python train.py --train_examples=77898 --horizontal_flip=true --num_classes=[15, 646] --norm="rmsnorm" --loss="cross_entropy" --lr=0.0098 --orthogonalizer="newton_schulz_5" --adamw_lr_other_params=0.0026 --epochs=7.5 --decay_fraction=0.2
Rows from block 2 of a small image classifier, named by matrix and row number. Rows with one number belong to one neuron. Each number is 128 + 24 x the weight over its row's rms, rounded and kept within 0 to 255. All counts start at 0. Numbers have three digits each. After the name is the row's rms in percent of the matrix's.
After each neuron's rows are labels from the 100 images, of 14976, where the neuron reaches its highest value: "top examples" is what is common among them; "colour at peak" is the nearest of a few named colours to the mean colour under the peak. Only what is clearly more common there than usual is listed. The data: photos of plants, animals and fungi (iNaturalist). In brackets: how many of the 100, against the usual share in percent.
# fc1: MLP up (model.blocks.2.mlp.fc1.weight, 1024x256), inputs 128-191
# fc2: MLP down (model.blocks.2.mlp.fc2.weight, 256x1024, transposed), outputs 128-191

fc1.99 113:119084143120109105146166091152132116124158136108131144151097109124108139172129182137113155095111143105146133136108133140132134140109155132125119076124122141101110125175099127111159132077129118
fc2.99 113:159104108131105122164124122139106120155083170154098132176115112131194108120098083122144135121096111132109150141132125080105149093132110144110141169140140128128122150141207167111161112142134137
top examples: order Charadriiformes (29 vs 7.6)
colour at peak: grey (81 vs 48.6)

fc1.577 082:142087129115163149151107181149114142064150135123124106133113127122123145143139177131179124182141127157130112153134145137145123136128081120105147123115117116124120137144126126116117118141160078
fc2.577 085:098167104110121145189075101091148092159100057114135161100101126099132169122142110145139126115157161166135169152133115132143116151153132121134112106150144130121151151127134141145145142134102146
top examples: order Lepidoptera (43 vs 13.7)
colour at peak: pink (36 vs 10.5)

fc1.152 115:098121125062099148121153107162135142132133135128105176151149098153150131139102131122118138118101120102116118129103142133116135128154132138099116099152136128142114165149123121139104102116156139
fc2.152 096:139149069172124179152083125155155163162177094174175121126089099108140093165143131142112163141085090159111093132116140137153131141126110134144125144109128109101150127100090136118114115135129164
top examples: phylum Chordata (99 vs 60.8); class Mammalia (30 vs 3.5)
colour at peak: grey (85 vs 48.6)

fc1.417 120:107170107109151136105150104119115140090174130146153136105124114102134160112142180124120093148109158112134141115122137114161079113139157139123152132183131099115137125164088123110156192146144157
fc2.417 128:136123109126164170149095145125140127136127072146150114102134134138158109145076088154154111125133146129125120108169138129087073130093136083153097117143158105161096091122132112147075151128148124
top examples: class Mammalia (28 vs 3.5)
colour at peak: brown (56 vs 24.3)

fc1.3 128:120107127159146121117131098106090133162098094122165123143146129112119149112089095158217109111110147069112147103142117141129111159124114104155105109088159164096129094175109102113136143130150107
fc2.3 144:131139114116192148135144126104107177118125085159136110164121133110141086141129118168157111120139108143156071149135128159108118116126139142171112081139131120143185088101187132121138099105115108
top examples: class: Aves (95 vs 55); order Charadriiformes (35 vs 7.6); order Anseriformes (34 vs 5.5); family: Anatidae (34 vs 5.5)
colour at peak: grey (86 vs 48.6)

fc1.480 138:156124146095080118153131129149114140135152127113116143158113139127153090111147157126134123139116116150116150132123127121093130100135065133123166155127129113124149135121139129064102139176141140
fc2.480 143:150134141182135132091097075169113132139171147118142106160090127126119088134131133158143096143133121159165136134129136110109143173132153102098085150110123140138106156123130146137118157147136164
top examples: order Charadriiformes (25 vs 7.6)
colour at peak: grey (88 vs 48.6)

fc1.612 104:120115107122119113108153157106084113149154131104139135108103134085121115140133153139170155085117111169123102119109126134139117138131108090123144130135119129128097117107132116157120159137085114
fc2.612 106:135135134147141166127151122143139126159134144112109097089155163111090143113135144123133108132131165090116156116128121116132081112123131138152158165136131074131098128172121120129102098104176118
top examples: kingdom Plantae (64 vs 7.3); phylum Tracheophyta (64 vs 7.3); class Magnoliopsida (54 vs 5.6)
colour at peak: brown (50 vs 24.3)

fc1.517 085:140151117114135101170136145109076185129146114128111085155119121151170132120131103123125087124132128113162167145106117151141158134121136129189123152103135135184098148105121142123112165134127146
fc2.517 080:137145152129133140109109100146129137119083143091106150156124077118102120165117153148088123105110079143118134089129108158114112105144122127071125128127148087077133093126124102123179069114177121
top examples: order Lepidoptera (32 vs 13.7)
colour at peak: brown (76 vs 24.3)

fc1.396 062:071137139094174124130147132151146160136110149123149137132163092094131105159149090128150128123137131125121151115118136148118156118104096145119131163122145116142111142143151142154097102116123081
fc2.396 064:081085111138130074101152135094161127079088168158160146139153154112110148141061107100158176136155098131129113126144160147103105133146117097150119139114093134169137093081100125154154137114137144
top examples: class Mammalia (27 vs 3.5)
colour at peak: grey (74 vs 48.6)

fc1.467 066:119113106154120125102144145123105090136156112109143139121164118125126114101129148118163170115169099117103076135135136093132119128118102133157108125108120172150160129137125139112076131169129128
fc2.467 070:112116133145141129138128143143158160142128164160139078167148097137109122141147124112100111150141144109113182137113133145110124136153117126127137129147151131108092123164115127138150113123123112
top examples: class Insecta (65 vs 29.2); phylum Arthropoda (65 vs 30.9); order Lepidoptera (34 vs 13.7)
colour at peak: brown (65 vs 24.3)

fc1.625 042:146143101110183139107072107138132093181141114105137121147159141137096082171145131132148099128098107139124126136147112132128140129102100103144156126125130145107113177124148104121126107129121064
fc2.625 042:129132118094156133153138109115154123096088155108110150083089132149122132099115148140109072138173161106151077125125112150114149121131157131147072137137118155129137140112122161113155123184162132
top examples: order Charadriiformes (27 vs 7.6)
colour at peak: pink (38 vs 10.5)

fc1.311 069:078117154119154162145129154132144126174145131118160127129114147141091096138149133113147142098130081069139108039118105159095130138175140098108140111159102135110116162145149094067136138136146091
fc2.311 065:141098092184154102129144119115126153141104109130111136124114109150084156074146103112142033136136148168131116115139141125142113151103151148109117148094122151116062142141134104141101085126163097
top examples: phylum Chordata (98 vs 60.8); class Aves (95 vs 55); order Anseriformes (36 vs 5.5); family: Anatidae (36 vs 5.5)
colour at peak: grey (85 vs 48.6)

fc1.722 036:134134125114113135158152121094125111097140147095128099111117110126138136117129190136112108133130112063178059105130091122138172143143107101124129148098143110163147074152114093135107143131138104
fc2.722 032:117132137104094117111170148128130138134147134096114110116117136113093129169140144115102139131137093087147148134133140057169143144156113100108087137128122131121095109179169139144126146155147132
top examples: kingdom Plantae (90 vs 7.3); phylum Tracheophyta (90 vs 7.3); order Asparagales (37 vs 0.5); family: Asparagaceae (37 vs 0.4)
colour at peak: grey (81 vs 48.6)

fc1.557 085:156121119109105095129172140120109103149158131139159151143154110106072153152104126108130138140054134122137119118123128134160133176124136131109140141142116062148131087138116128128185146105137135
fc2.557 084:128131110125123202151080133154178111119115104150123120107123079128114135147141127155090111155110154158133134114109078126118138145138103125135132133118144120134107168136146102129112113118119105
top examples: phylum Chordata (95 vs 60.8)
colour at peak: grey (84 vs 48.6)

fc1.162 063:131090096123104135123172092103095141146115133108144133147105168128134137165151107103190089091094103111134113097130151142114107128112148155118152081140142171146134143187133113169116125121153096
fc2.162 068:110154139170148149109143132116117134172114093126154137169119131133092092124119119120178087122083149118138138156170069139122128102143142128148105111125139140095142087116128067126126118114099095
top examples: class: Aves (93 vs 55); order Charadriiformes (37 vs 7.6); order Anseriformes (30 vs 5.5); family: Anatidae (30 vs 5.5)
colour at peak: grey (91 vs 48.6)

fc1.373 038:146105129166158108163124099151124172121122112144127093135147116156143168113163163150129113123100134163171136121156164106136147105149158115149094118154108116124121101135122137110110116129064123
fc2.373 038:112126130095113122097122174132148140104152121127053184186118049118108130125126126099148154119148110121106123136093136153092102191186116097122137082127119134124150130112155140143139132156131147
top examples: order Lepidoptera (33 vs 13.7)
colour at peak: brown (57 vs 24.3)

fc1.333 082:094161134117101147095144151086150114115101137114143109180131132148131097119095138124112087117115151162147167084190129114125104163133135137117121106115111159134122135155112107140166115101153151
fc2.333 083:140120097081096125112099080156116109116143118169104109153134139132083123076126131118124083124122114178169157125107098141136133136123060167178137117169106114138150097144150127144117133128159128
top examples: order Charadriiformes (27 vs 7.6)
colour at peak: grey (87 vs 48.6)

fc1.104 058:125145150140118126109169132106094092081156143110072152128154111130081162157106176112159145149115089139126141125103175106119135133099117135147139099120088099120157103151147127137153146100147148
fc2.104 053:127116134107144135113133136115167108160130161145140107154142153076135073078169114139151178156145125151118140137155089131111169116152093194119116133187141152134107124098124135130144134093127120
top examples: class Aves (83 vs 55)
colour at peak: brown (59 vs 24.3)

fc1.337 098:142104141131113155124134102140111145155126126142092117164189155130111104134136146134141109118144080087132131122166168117146110186105117158153094147085136103153135156096145167086180110098158158
fc2.337 105:145128132133151137117130136118099095141094109124127153139139100152141123093159117122165095133143098092110153129110087173108162054111109153166159144138154144095109090166178127131073090110134097
top examples: class Insecta (84 vs 29.2); phylum Arthropoda (84 vs 30.9); order Coleoptera (32 vs 3.2); family: Coccinellidae (26 vs 1.7)
colour at peak: brown (75 vs 24.3)

fc1.291 055:124107108133183165153137069112067105137112130091137120133117101117093103110136140148098117080116135052172134128108116110118090130110162156120134134105115165103153134138067147175086130155131107
fc2.291 052:115154119151169149102124119119139149116150145105122135129133104115124105125102124122108109133053146135141105163170134118155113118135168167118145106149141129138139134087121113123161140116113135
top examples: order Charadriiformes (27 vs 7.6)
colour at peak: grey (89 vs 48.6)

fc1.767 135:127113112132120144157085189134123134159147152098154118158111152096135101125134156155102127142128146167116190129100095126110145121130166145138099136113135122120119103151140135147139177148153153
fc2.767 148:173134119142110127150094186134120166132112110119118115117139135121127142173143142135079103143116141138169102152131117150102110144156113126136145132138098141111139093136145152129131064093122120
top examples: class Aves (99 vs 55); phylum Chordata (99 vs 60.8); order Accipitriformes (29 vs 3.9)
colour at peak: pink (30 vs 10.5)

fc1.514 065:147120126142126106152128111195139089156148189148107136113178155138162118093154121113142150135128164181113111084127096150125144154169083186135124144135153118111107135140121133107159127127109132
fc2.514 068:089129135151125102120167153124143130132128121157159163173159124158166137115158116093127107114158088133125104154203122148111123111136143106135156106119112127132165075137108113102125135141087115
top examples: class Insecta (79 vs 29.2); phylum Arthropoda (79 vs 30.9); order Hymenoptera (33 vs 3.5); family: Apidae (26 vs 1.4)
colour at peak: pink (57 vs 10.5)

fc1.509 092:174139116115092141102181076164105143107104124133117140138133163149157148089120128148126106125098142120146106131109112134110105158092131117141103160110142121086098122142107159110106155131145147
fc2.509 079:158169086109109136108096128121086143126141093107135088121103155170102137093091107129070093123099104114098135112134136086123124136136119177135122107144111070121140164116123131118136149080157125
top examples: order Odonata (29 vs 3.9)
colour at peak: grey (74 vs 48.6)

fc1.712 103:133138113126114117140146151108150105123111116139122112096106112107152108123098135111129123161115098138144132082162116154176141121129132121069113143133156117093123117090111117140179160118147148
fc2.712 109:096116164148122119134128066147073114123117158111120153107108129123146129129108140126133134119156140087144149167139123140130139127120089181172123142105120159110125154105138102115117114138096069
top examples: kingdom Plantae (45 vs 7.3); phylum Tracheophyta (45 vs 7.3); class Magnoliopsida (38 vs 5.6)
colour at peak: green (25 vs 2.2)

fc1.217 085:144140155102130150186141154165106185122127129088126157168129144149106098104086106142106148145138132128137134133160173123143142151138101152097123090099158107096137168137125153087129171135115134
fc2.217 088:114103095133123122115159128117164090108106079161081080112094124137153133147156117131094143093100105108125102125111129146125139114137124122113154148085102105137155148136146153122141115083141156
top examples: class Aves (93 vs 55); phylum Chordata (93 vs 60.8); order Passeriformes (70 vs 24.9)
colour at peak: grey (92 vs 48.6)

fc1.12 092:100071139118134109145130152162138138183091157103102143154120121132127131145134137156139124110108105113123114113090157135116164102089122128142088141143157134123127114127118146145181155146123143
fc2.12 097:154161144139136085131140138121122108136124118122094161088138148099098156087131124112149163103078133099139129151139107153147127111117140133096146128127157113160114133150168119109143136096189123
top examples: kingdom Plantae (75 vs 7.3); phylum Tracheophyta (75 vs 7.3); class Magnoliopsida (61 vs 5.6)
colour at peak: green (44 vs 2.2)

fc1.304 099:095100138119075146133125129081112133153102149170114178144096100126112143111148164117123157124142110136119151101103117122155121159124072091150093132109100144176133111114109136117108134131141163
fc2.304 089:173134115134141120099195125134132123100166107138126113159091128092133159120090132119166132166138149129154165089147180117114135141126128103124081147153114127112093107156126129137149121161190119
top examples: class Mammalia (37 vs 3.5)
colour at peak: brown (53 vs 24.3); black (47 vs 3.9)

fc1.542 084:138141104155158101111157142136122135151117139131154095111137121149125105097144169133089137110175119094099115125146135084135128094143127136150113130147135128128104128124110114124161113105129145
fc2.542 079:121173132126121158123113169115145105108144117103092189168096131100082132121134112117157150115141117129140142140118128127081123159149110120136101080158137114106136103117114141127115115143146157
top examples: order Lepidoptera (32 vs 13.7)
colour at peak: brown (49 vs 24.3)

fc1.155 103:144116155158152143098096161136167150098098092131153120126175157160117168142133131119170125132193112161087175120115142151126168145146126151126088186126128138117115124125111106114105141132147142
fc2.155 105:102165148121153105161140148115111139126174110127128125148123119087165127150104137122174147156097180087137094098117152158110125121126080120131109137150121077140128147088122132108109127104126135
top examples: order Lepidoptera (33 vs 13.7)
colour at peak: brown (76 vs 24.3)

fc1.87 053:148093140170106094161145096128119121158123148153104191133118125120146141120135147160117102107099108098159148119129128153118170131140127137170110108110141099146164151137138119124133164120153128
fc2.87 051:132111101087098149134134126152150141142123100124126117110156102151126126147140097090121153162114121132144107118114128150116135118167117115107166144104132126105112162139103155099134114128153140
top examples: phylum Chordata (92 vs 60.8); class Mammalia (37 vs 3.5)
colour at peak: grey (80 vs 48.6)

fc1.502 126:141127093137076156145140157080105127083141114167107119138128145111117161107123101136127125141121146108125128157126101149107120186133088136096126132099145149166108133173141118161093141128127109
fc2.502 127:144137148168114101128170126106167132150141126130116135140140073102113102143126140168131140116133147117148102106134166157123144121104180134134102130124133123139108102138115132141149107098174146
top examples: kingdom Plantae (43 vs 7.3); phylum Tracheophyta (43 vs 7.3); class Magnoliopsida (29 vs 5.6)
colour at peak: brown (49 vs 24.3)

fc1.253 147:126133090146114136146098172134122126129134149118157101137113115153059119122184164113070117171107121113111122101122139161135141167109134141110134152142114140118158122181119126096138142170128162
fc2.253 144:127148105124162125185117132151099147133125116165190085134158139116100088196142116120091156130146100151150080095141124153132124111167119124142115113143077184119142152126139117138136122120145147
top examples: class Aves (99 vs 55); phylum Chordata (99 vs 60.8); order Accipitriformes (38 vs 3.9); family: Accipitridae (29 vs 3.3)
colour at peak: white (52 vs 6.1); pink (43 vs 10.5)

fc1.273 146:162156158151139116162124103167162168097138146127117097108150093143152112160169165153098132138136139161147106113163147123092085122113082157122127118161145143158114188159116112119137161098130146
fc2.273 151:179135145133132195119085102087124155125102137114119068124109093191147141102106124123054166123127116159097114175163137126138102160099128139082150162128138091150144144125136105114149132100097133
top examples: class Aves (97 vs 55); phylum Chordata (97 vs 60.8); order Passeriformes (73 vs 24.9)
colour at peak: pink (48 vs 10.5)

fc1.92 062:150126087129100120080173102132139124083122129076150155126194157138134140140117129108116100179121141122112085111090110133094099117142128130104111130168157120161129152128096130160122112098121114
fc2.92 064:153156140143170131131139123110086137092146098091125148124153088184129172154101123123111120137132127089144122141162163136156152147091119107105149119153146130136137159143116159148129108119135097
top examples: order Odonata (26 vs 3.9)
colour at peak: grey (80 vs 48.6)

fc1.35 109:094096169131145127141129074099117101074117152105191143136133128130145163120129150148140110128109150116157105155149110100110107109117123112117108067109084170085118178125153102138112084091116121
fc2.35 110:162148123130102134157145178131119125135125119114122122122128118137083133116128113153160115109151161117136134127157120133133105065151125164130155148132082120137168130154138152126171155115168173
top examples: order Charadriiformes (30 vs 7.6)
colour at peak: grey (83 vs 48.6)

fc1.586 104:093108163138127108106157139140148100171116117174110125116132135146125146103147144076205105092113075161137126073105094123118093142109113127152131128100141127094113180165139104148117151087133113
fc2.586 109:141142108155164103105104133136107165121099102133157126100119142107114124133107086092147079135151142139144113085114080148103123095166158137165111140136121200163117118139125091100123094148103119
top examples: phylum Chordata (99 vs 60.8); class Aves (98 vs 55); order Anseriformes (50 vs 5.5); family: Anatidae (50 vs 5.5)
colour at peak: grey (95 vs 48.6)

fc1.658 075:126151105149071141125104118150165113116080129103136098112171122146125138119160113118104164133124134077139108132145101125135115164126113149112101142120135088147127129145152129092113116120153119
fc2.658 075:144084142160126151136137123124143116157147112158155159153098103132140134118113156124123093143131123192102125155129126102110156128120136137115145136142122119111131122153140112120121134132145070
top examples: phylum Tracheophyta (29 vs 7.3); kingdom Plantae (29 vs 7.3)
colour at peak: brown (56 vs 24.3)

fc1.494 023:101140136102099141124123146079146170123139127168116115139131156135166140139119129151151085150150085101147095156119157098144169120102138113123109142139154128111118126099129106127156108119173148
fc2.494 020:141123142138143164142162104118112123131118127078115139144168131147155135148100080159114148114165174178103110147135122147118105138120096117129089108119167123156127087116176142152127144072091111
top examples: order Lepidoptera (42 vs 13.7)
colour at peak: pink (47 vs 10.5); white (41 vs 6.1)

fc1.551 121:100180124201167107162119122135118183141127126187099062163102120120157133124090151137175120151088140136148135153116139102111144151140109080120067133135128145112093139139141106095172107206175138
fc2.551 111:083128130117128130117140106123140150107121132126149118126076127113111132121149149151111122141126136118126109110122132066144129164152132119150157139107132100140152139141105161106144081094131134
top examples: order Lepidoptera (48 vs 13.7)
colour at peak: brown (71 vs 24.3)

fc1.258 114:116143163138130093121129151133099104170151112116150161154136095164093112161124116105082120097131115134136151139130155099180170099097137117125164113175152140180114138129138117148156146113144154
fc2.258 118:148139098139105127151078165132066143101096141151103120113104162091114150141143138133090167149129130071131112098166121198115110115136106147155141109109108112131133158079103140140137109092131132
top examples: phylum Tracheophyta (32 vs 7.3); kingdom Plantae (32 vs 7.3); class Magnoliopsida (29 vs 5.6)
colour at peak: brown (81 vs 24.3)

fc1.444 013:133114122096123151110131095132118150155157130133119105112104129112150115102110131140088120110138075139139139128139125111119131116140161128169124092092128134087116130117124097173104117139157136
fc2.444 014:140124177103199144168121118088152106108101124148144127172126103140074101154146182124119182113122130115126124133147138130152129111140121132088143129121113120143112134135150133113149169120088116
top examples: phylum Arthropoda (65 vs 30.9); class Insecta (64 vs 29.2)
colour at peak: brown (64 vs 24.3); black (36 vs 3.9)

fc1.449 025:122161094133145118128129150126150123184167123119135102120141092163131143105134096153133112137125111090140122137134147171153121140151134140200175141148153147171115127121093125103130137101155146
fc2.449 026:137158121143126136157115145115108110097111134117119156153114132157125105168093185128100119155150097119078122077165135140111143129129094135110113152083114102117163122120113112113119096099171114
top examples: order Lepidoptera (34 vs 13.7)
colour at peak: brown (77 vs 24.3)

fc1.477 097:138146118092141117135146110123083138152135167120138126124135136109113150134094146127101143138086181114089129161126130131142140092130157125147200101111124147123148129111126154143127097135102117
fc2.477 102:121112147130097152157124154126084103143133096110122092125108145129107146090092115135138127103113098116137106143119125127147149135106108159179148149090121109113144089100131165129134102068137144
top examples: phylum Tracheophyta (44 vs 7.3); kingdom Plantae (44 vs 7.3)
colour at peak: white (27 vs 6.1)

fc1.274 149:142161089092105092121171178148127134132110158120148094137099112121065145110106149124122120064080088127134105117136155098157116196126112115087154134161108077160147160157139133130103094107143122
fc2.274 153:144183140132088145119088109106146141152146125153134137129175103062095111154156117097098092133120117144116133162152109099106085141111123103110141150104120111107140155204119132156124070144142123
top examples: order Passeriformes (50 vs 24.9)
colour at peak: grey (93 vs 48.6)

fc1.603 098:113102165135165130128145139120110119182082156119114090138155089130141106146140146151135146128127081113154118147141154118121138146074137119118128142174118110163120153163149139108086127146139195
fc2.603 106:099129128143126135100039081119130163093126118141070174141107125135093106118119117147084143160095179118098150118085120138112115085152150133094139104120113109140137164085151159123141128152125104
top examples: order Passeriformes (51 vs 24.9)
colour at peak: pink (34 vs 10.5)

fc1.137 140:146107130120098125118142131130135121125108118134144154129135116185190167145138154120126114104108121140126147124147161131156163125142126125142136109127136130129165077153132104106170150127123134
fc2.137 135:076133101181161122121131096114136100108091144136146133126111149105158137145131151146085127110137158161113118141097108136120067111124103110138129122144110097126119117113135136167134102111108114
top examples: phylum Arthropoda (68 vs 30.9); class Insecta (63 vs 29.2); order Coleoptera (27 vs 3.2)
colour at peak: pink (33 vs 10.5)

fc1.455 092:138128117131103111134150076145132078082150124091142144142117155140112098123131129093126116104114115117153084156165144158115107170147138108108156106136097191116120147121149140148087101145125107
fc2.455 092:127144128131135147150102119132132122176124115110153143162085140140104085123137094142184073117082114109142135139150084132141129071115139160147109076168133120098140138126102108132170112132125118
top examples: order Charadriiformes (47 vs 7.6)
colour at peak: grey (79 vs 48.6)

fc1.539 137:136164136142106103125119134165120108131106122131131081154109135166085143152122126136124144150087117102118125126103094117126098129120110147124114137143127116101122142161107142101094132102133107
fc2.539 158:132119113105079128164117064085131177139136141159133158108135095121195112112112153114158193123131179138113115133133115088096115169141122063150121116088169151183133106115163136102102145125127119
top examples: phylum Chordata (92 vs 60.8); class Mammalia (25 vs 3.5)
colour at peak: grey (77 vs 48.6)

fc1.251 039:125099160100154154129097123148161152106107109128113149123124108069125109183082158117116128131144147084103133113137115143120106157143095131118142095147089144129141097150114161152149114155181135
fc2.251 037:138091139151168124108135102139129115116079132115146109096082149159142100109101126133136166115145062132143162138142182125101148135083125152138124051116126132100139136116125098102160154080132137
top examples: class Insecta (72 vs 29.2); phylum Arthropoda (72 vs 30.9); order Lepidoptera (32 vs 13.7)
colour at peak: yellow (28 vs 0.9)

fc1.448 032:086124138114142151173098117114110134115124158147126183136159126126168149119126167127152148087096159138158125150126156104149149121117147132111097124135147151155160154120146149151091148115143128
fc2.448 029:111115134158107177149122118110115163144068172132160135090085114097137099165146133134172107126162107130143094109154123146145128158117113150129163124113153119103054110119097145137151129100122134
top examples: class Mammalia (47 vs 3.5); order Carnivora (33 vs 1)
colour at peak: grey (87 vs 48.6)

fc1.322 117:146126138121125101110131185133115154156111114123147129097133150097175157162146131140145105130098111126149115146110118120138163124086078125119141100140129127152156111118131123105173132159156141
fc2.322 126:096090141147117114160146129109143119106077113179107134168112138109123147106097106155094126125156141114109133160181114155079114097129149122126120124165126132092112150115129131145110109154138130
top examples: kingdom Plantae (49 vs 7.3); phylum Tracheophyta (49 vs 7.3); class Magnoliopsida (35 vs 5.6)
colour at peak: brown (55 vs 24.3)

fc1.737 092:126156110143092159082125107135137115131191141115106098160084122148117108116073138135106138137111138114114107138181087104099091127128119133100127150103107123159135132153112094086131118119151145
fc2.737 084:082106107162109140127103140102126100105119130175127129154131109089110079128137136130164127133128129115127116136132117120155129135097108105134153134150096152115120153148139141187124122157137085
top examples: order Charadriiformes (41 vs 7.6)
colour at peak: grey (76 vs 48.6)

fc1.199 139:099134121100113156114155144132104160106110131111131126131076145145121124151087128185110146171087122103152077169141124139097118140051102141137134081121179111133122183146121145109158114127096151
fc2.199 138:161127148126127099132111085128126124116128103121124151100129136167133085143136188158105140171154145134109115136142144119133097164116074127132095073101167072180117148095148120110111119119106168
top examples: order Passeriformes (51 vs 24.9)
colour at peak: pink (32 vs 10.5)

fc1.26 069:158099113149130180126123131092126152116122120155100152162129120135101115166130146126127122130115095138114109101159152082145151135153083112113133122105139111109120116114157118131138117148109101
fc2.26 064:103157152076105081110137110131143132099159127138105100145135180118132155104170137140137142120118091104139108139098125138074119063145094129117117146151165158172153085122156099154104154146124137
top examples: class Insecta (75 vs 29.2); phylum Arthropoda (75 vs 30.9); order Lepidoptera (42 vs 13.7)
colour at peak: orange (51 vs 0.5)

fc1.267 129:114099112107127173141084140124151070150098135118125124102143150110148132104161166105110143097123154097130144113130105107136176105101114139125083156117162138116124120133175116103153120080178120
fc2.267 129:107160098140121136147167131130090111097166127138135117165078117105136168147126145130132149125161093164125119142157136119098121146093126119151156160133145107110127086102103089118129149135147124
top examples: kingdom Plantae (46 vs 7.3); phylum Tracheophyta (46 vs 7.3); class Magnoliopsida (36 vs 5.6)
colour at peak: brown (66 vs 24.3)