Weights of a small image classifier: norm rmsnorm.
Rows from block 6 of a small image classifier, named by matrix and row number. Rows with one number belong to one neuron. Each number is 128 + 32 x the weight over its row's rms, rounded and kept within 0 to 255. All counts start at 0. Numbers have three digits each.
After each neuron's rows are labels from the 100 images, of 14976, where the neuron reaches its highest value: "strongest on" is what is common among them; "colour at peak" is the nearest of a few named colours to the mean colour under the peak. Only what is clearly more common there than usual is listed. The data: photos of plants, animals and fungi (iNaturalist). In brackets: how many of the 100.
# fc1: MLP up (model.blocks.6.mlp.fc1.weight, 1024x256), inputs 0-127
# fc2: MLP down (model.blocks.6.mlp.fc2.weight, 256x1024, transposed), outputs 0-127

fc1.704:147056078124091150152192113100095080103122100096130126167123086150103144123109143178137179136130102133146195082110172159115086120153053086110165161094091102118154126128149170170125139086142150097093109164142171107123095150126103085145195102173116214139129130177055130181107099156138141087145106137131101192138051105102108155071153144118108230117137146107180152178136095077121112112159
fc2.704:110198086128146051137096115139089173126125191115067073115173171097168116133124071101191126136118088169111092058177099121112138072109120125085123128169120159118133093140120098154095145182076150197086119118124143120092100164081133105114059136098099083131090142091145119094110150101148121141102126163100102125130138145095196120116160150135112142105070081100124104134134185161125090124142
strongest on: phylum Arthropoda (93); class Insecta (91); order Lepidoptera (90); family: Tortricidae (25)
colour at peak: pink (39)

fc1.25:146091061090081177184120157179084159105172156079126132127164117130157070136075106122095129196096134046103105099117100132134144133116108128109154129127083115132196127150102160126164120137093170167171099157105153099121141100143161093159100084147090137101106113184072145119159119109144186175091155181075108129065141142131124115118147158098146116122043134087098125162077171108146119168103
fc2.25:085115157082116088076178098117163064076088163129109146107086166117176131182144163154105071158130099111105142122088133092131116143163081164124122130107122158093133091125142173150104142126149168111115111068170120114138172131159165144059095198099064145159113142099113131162157182109164189082160118194138137141128095072109165106211138058129173117087112156159170110099125101151174122080110
strongest on: class Aves (93); phylum Chordata (93)
colour at peak: white (30)

fc1.530:148120166131079117155119117100150143146176129081137156162148097152155144136090136166107113094126158131120142101119119161151151110193228164121149137129082154105163056137115118161096089134128085109151163139138107062142134165148122139172115127179122129150162130110096197094125169157035070099161091114119119127083162144192154171138080125130116111126108203098128110155086189120138084104139
fc2.530:123186109114178153125082143122108121098067127183138132198079107098152122092126069084134102122108094101135070128103155138111074127065072101162116155160159090128112133112146125139116082143143127164130081138184172099164116138108136121074235112094143115123070156177173133160134103110180220145083138126130127161134132112086111149097134098143160191147090121132169107120126129153138103133158
strongest on: class Aves (84); order Passeriformes (58)
colour at peak: grey (81)

fc1.204:116119149134173145150095176141126172110144125158222200139075149081097141155140089187074128149073142103132160142143139121129154148128127133070185113117167139140073112127137184157139074119110158152181148120129151123139088102208138114138183138138101131167148142141123113163119091116146124115071126095140150022100114120068083143161089104085067108163131134179131147131153076063157154109121
fc2.204:180156087130093178083084182125177121125154081200192104075164115132137135148174119080110112118121145165201116116101074087089213112158149135122137176101142109111123129144143152142153133113185143092062132123143101160194153088071096093157096135106105112091123110129121102142103064062171098092151157148151149109123075144087154121195060086076068114220135165098114071100141101140118101133156
strongest on: class Aves (90); order Passeriformes (66)
colour at peak: pink (37)

fc1.673:159129146156166168213162208087114127137102130108098130104194100070109147114100088107111097129112087127105157118121100144190077066133085118146178172121127133172114146133090096097120146134159119120098112121083096129151155105168154107168148142160051165135100133093147169114120134132128162209150126110150160116131216105093123122057145101153096178150062091108158111123116124158116079103119
fc2.673:170119157091192123132080141079108095144182170177124126110146119105131138114145178159120127174151140128161158139151103190141154134184203093127111142136129126126126116120108140103159069096159145118112091117112134100201189102106119128139067160140123113124127166112127136096178184158093156126123109146085117113107141140070134086109087188122099127168141112166097104158081131165145143110087
strongest on: class Aves (99); phylum Chordata (99); order Accipitriformes (62); family: Accipitridae (54)
colour at peak: cyan (35)

fc1.353:125108082154120170196146111140146146138082126153111146103152131128115148126039172088078113154132172110152050159094118136128143153116063079073095133118134156167142100119121122124038104158133159140161100067119158131118135127118185124133206157168166072125143081119188152125145136079098156160072133083133134078114090122101137141170124160109125087153141142099159160074174127160112157150155
fc2.353:153200198112125167124098130102140087140144128098101110124089106114127114154116120107181130084154121078121138160121113182135141068100151153124162119144114112080115141148145125085173133128122092184137181129064134140136149191135110167100094089152073150128163164164042131151102068119134108096193141065088137164149161105186122094105125124103127114127095125090086157143162154042135126121127
strongest on: phylum Arthropoda (68); class Insecta (66)
colour at peak: brown (62)

fc1.388:170176086125067143145143105137117091094115150117098085132163116148065086182065107132120166092099108122128167185124169104124095084096125136203194108111123122136120077079113162145145127142131095128062169151068200134131136114090119204121126114169135107105099111199158100089159154089148151138072107179107120106121111110079108137141131108082086116141166090099174075093144114084084057156128
fc2.388:130111169113087160109133211133131119121203127115087137109133119115125115094148161117163172078145112104135107132143126120093112172108140177107134091145108096173160140189133132078134143114131145103127175084152116112171131100089120195088130134080118073173158148079108138176138135108187091162151119095187162120070089153131080136092150111156148065136063089173074186131105052086096095184149
strongest on: phylum Arthropoda (71); class Insecta (69)
colour at peak: pink (45)

fc1.316:189115144089101037181078122182155143100155154164150138106051156133119122147129146112135161165122092142168126142113147149114114101172144095100103203094189186113128118129134062144164082164083179177121102132100130128118122089116149124105128126069074072123123117128169106130145164114078114055157170135113080112167119139110112131151133151178123095056142150068154138135142084058147068111179
fc2.316:120105151173114158098123112102155098137084152059151126172063145111090115096136114161124126179095089133123104124120104112096106109123116115154123134122121133168128096124127168140145128092123117117078157102143145079180119128183149160135154168168176168128127102116079105133132115052117191148113084114133113136097126080188167107120091088123194132081144151145123090137104134130114163144064
strongest on: phylum Arthropoda (96); class Insecta (94); order Lepidoptera (80); family: Tortricidae (30)
colour at peak: pink (45)

fc1.461:140149134125104093151135129098098127089156134130060044178174109140144097211126155157110137122129090111079151184157107146218124096120068160081070146161095096129172102139138142145068085194093107065118153144111172101176111130087078173099122069088112082124144114141144114150175117084141078113124096147114135112105085129129114144058144123105094103101145101091130143082112100130134093123122
fc2.461:100171137062070131113124163083120115148137111167133181146149061112073139062132141138097202111094183098123119151124125136140100175099156132147109088091136194161102198128094116092129166125174103082100143066161175125061159140092103147105119161138142156130124156118160124089144139131144151133175139088108145128104136119160106145093101098152082112112109121094116170139132122126084134213111
strongest on: phylum Arthropoda (78); class Insecta (77); order Hymenoptera (27)
colour at peak: pink (39)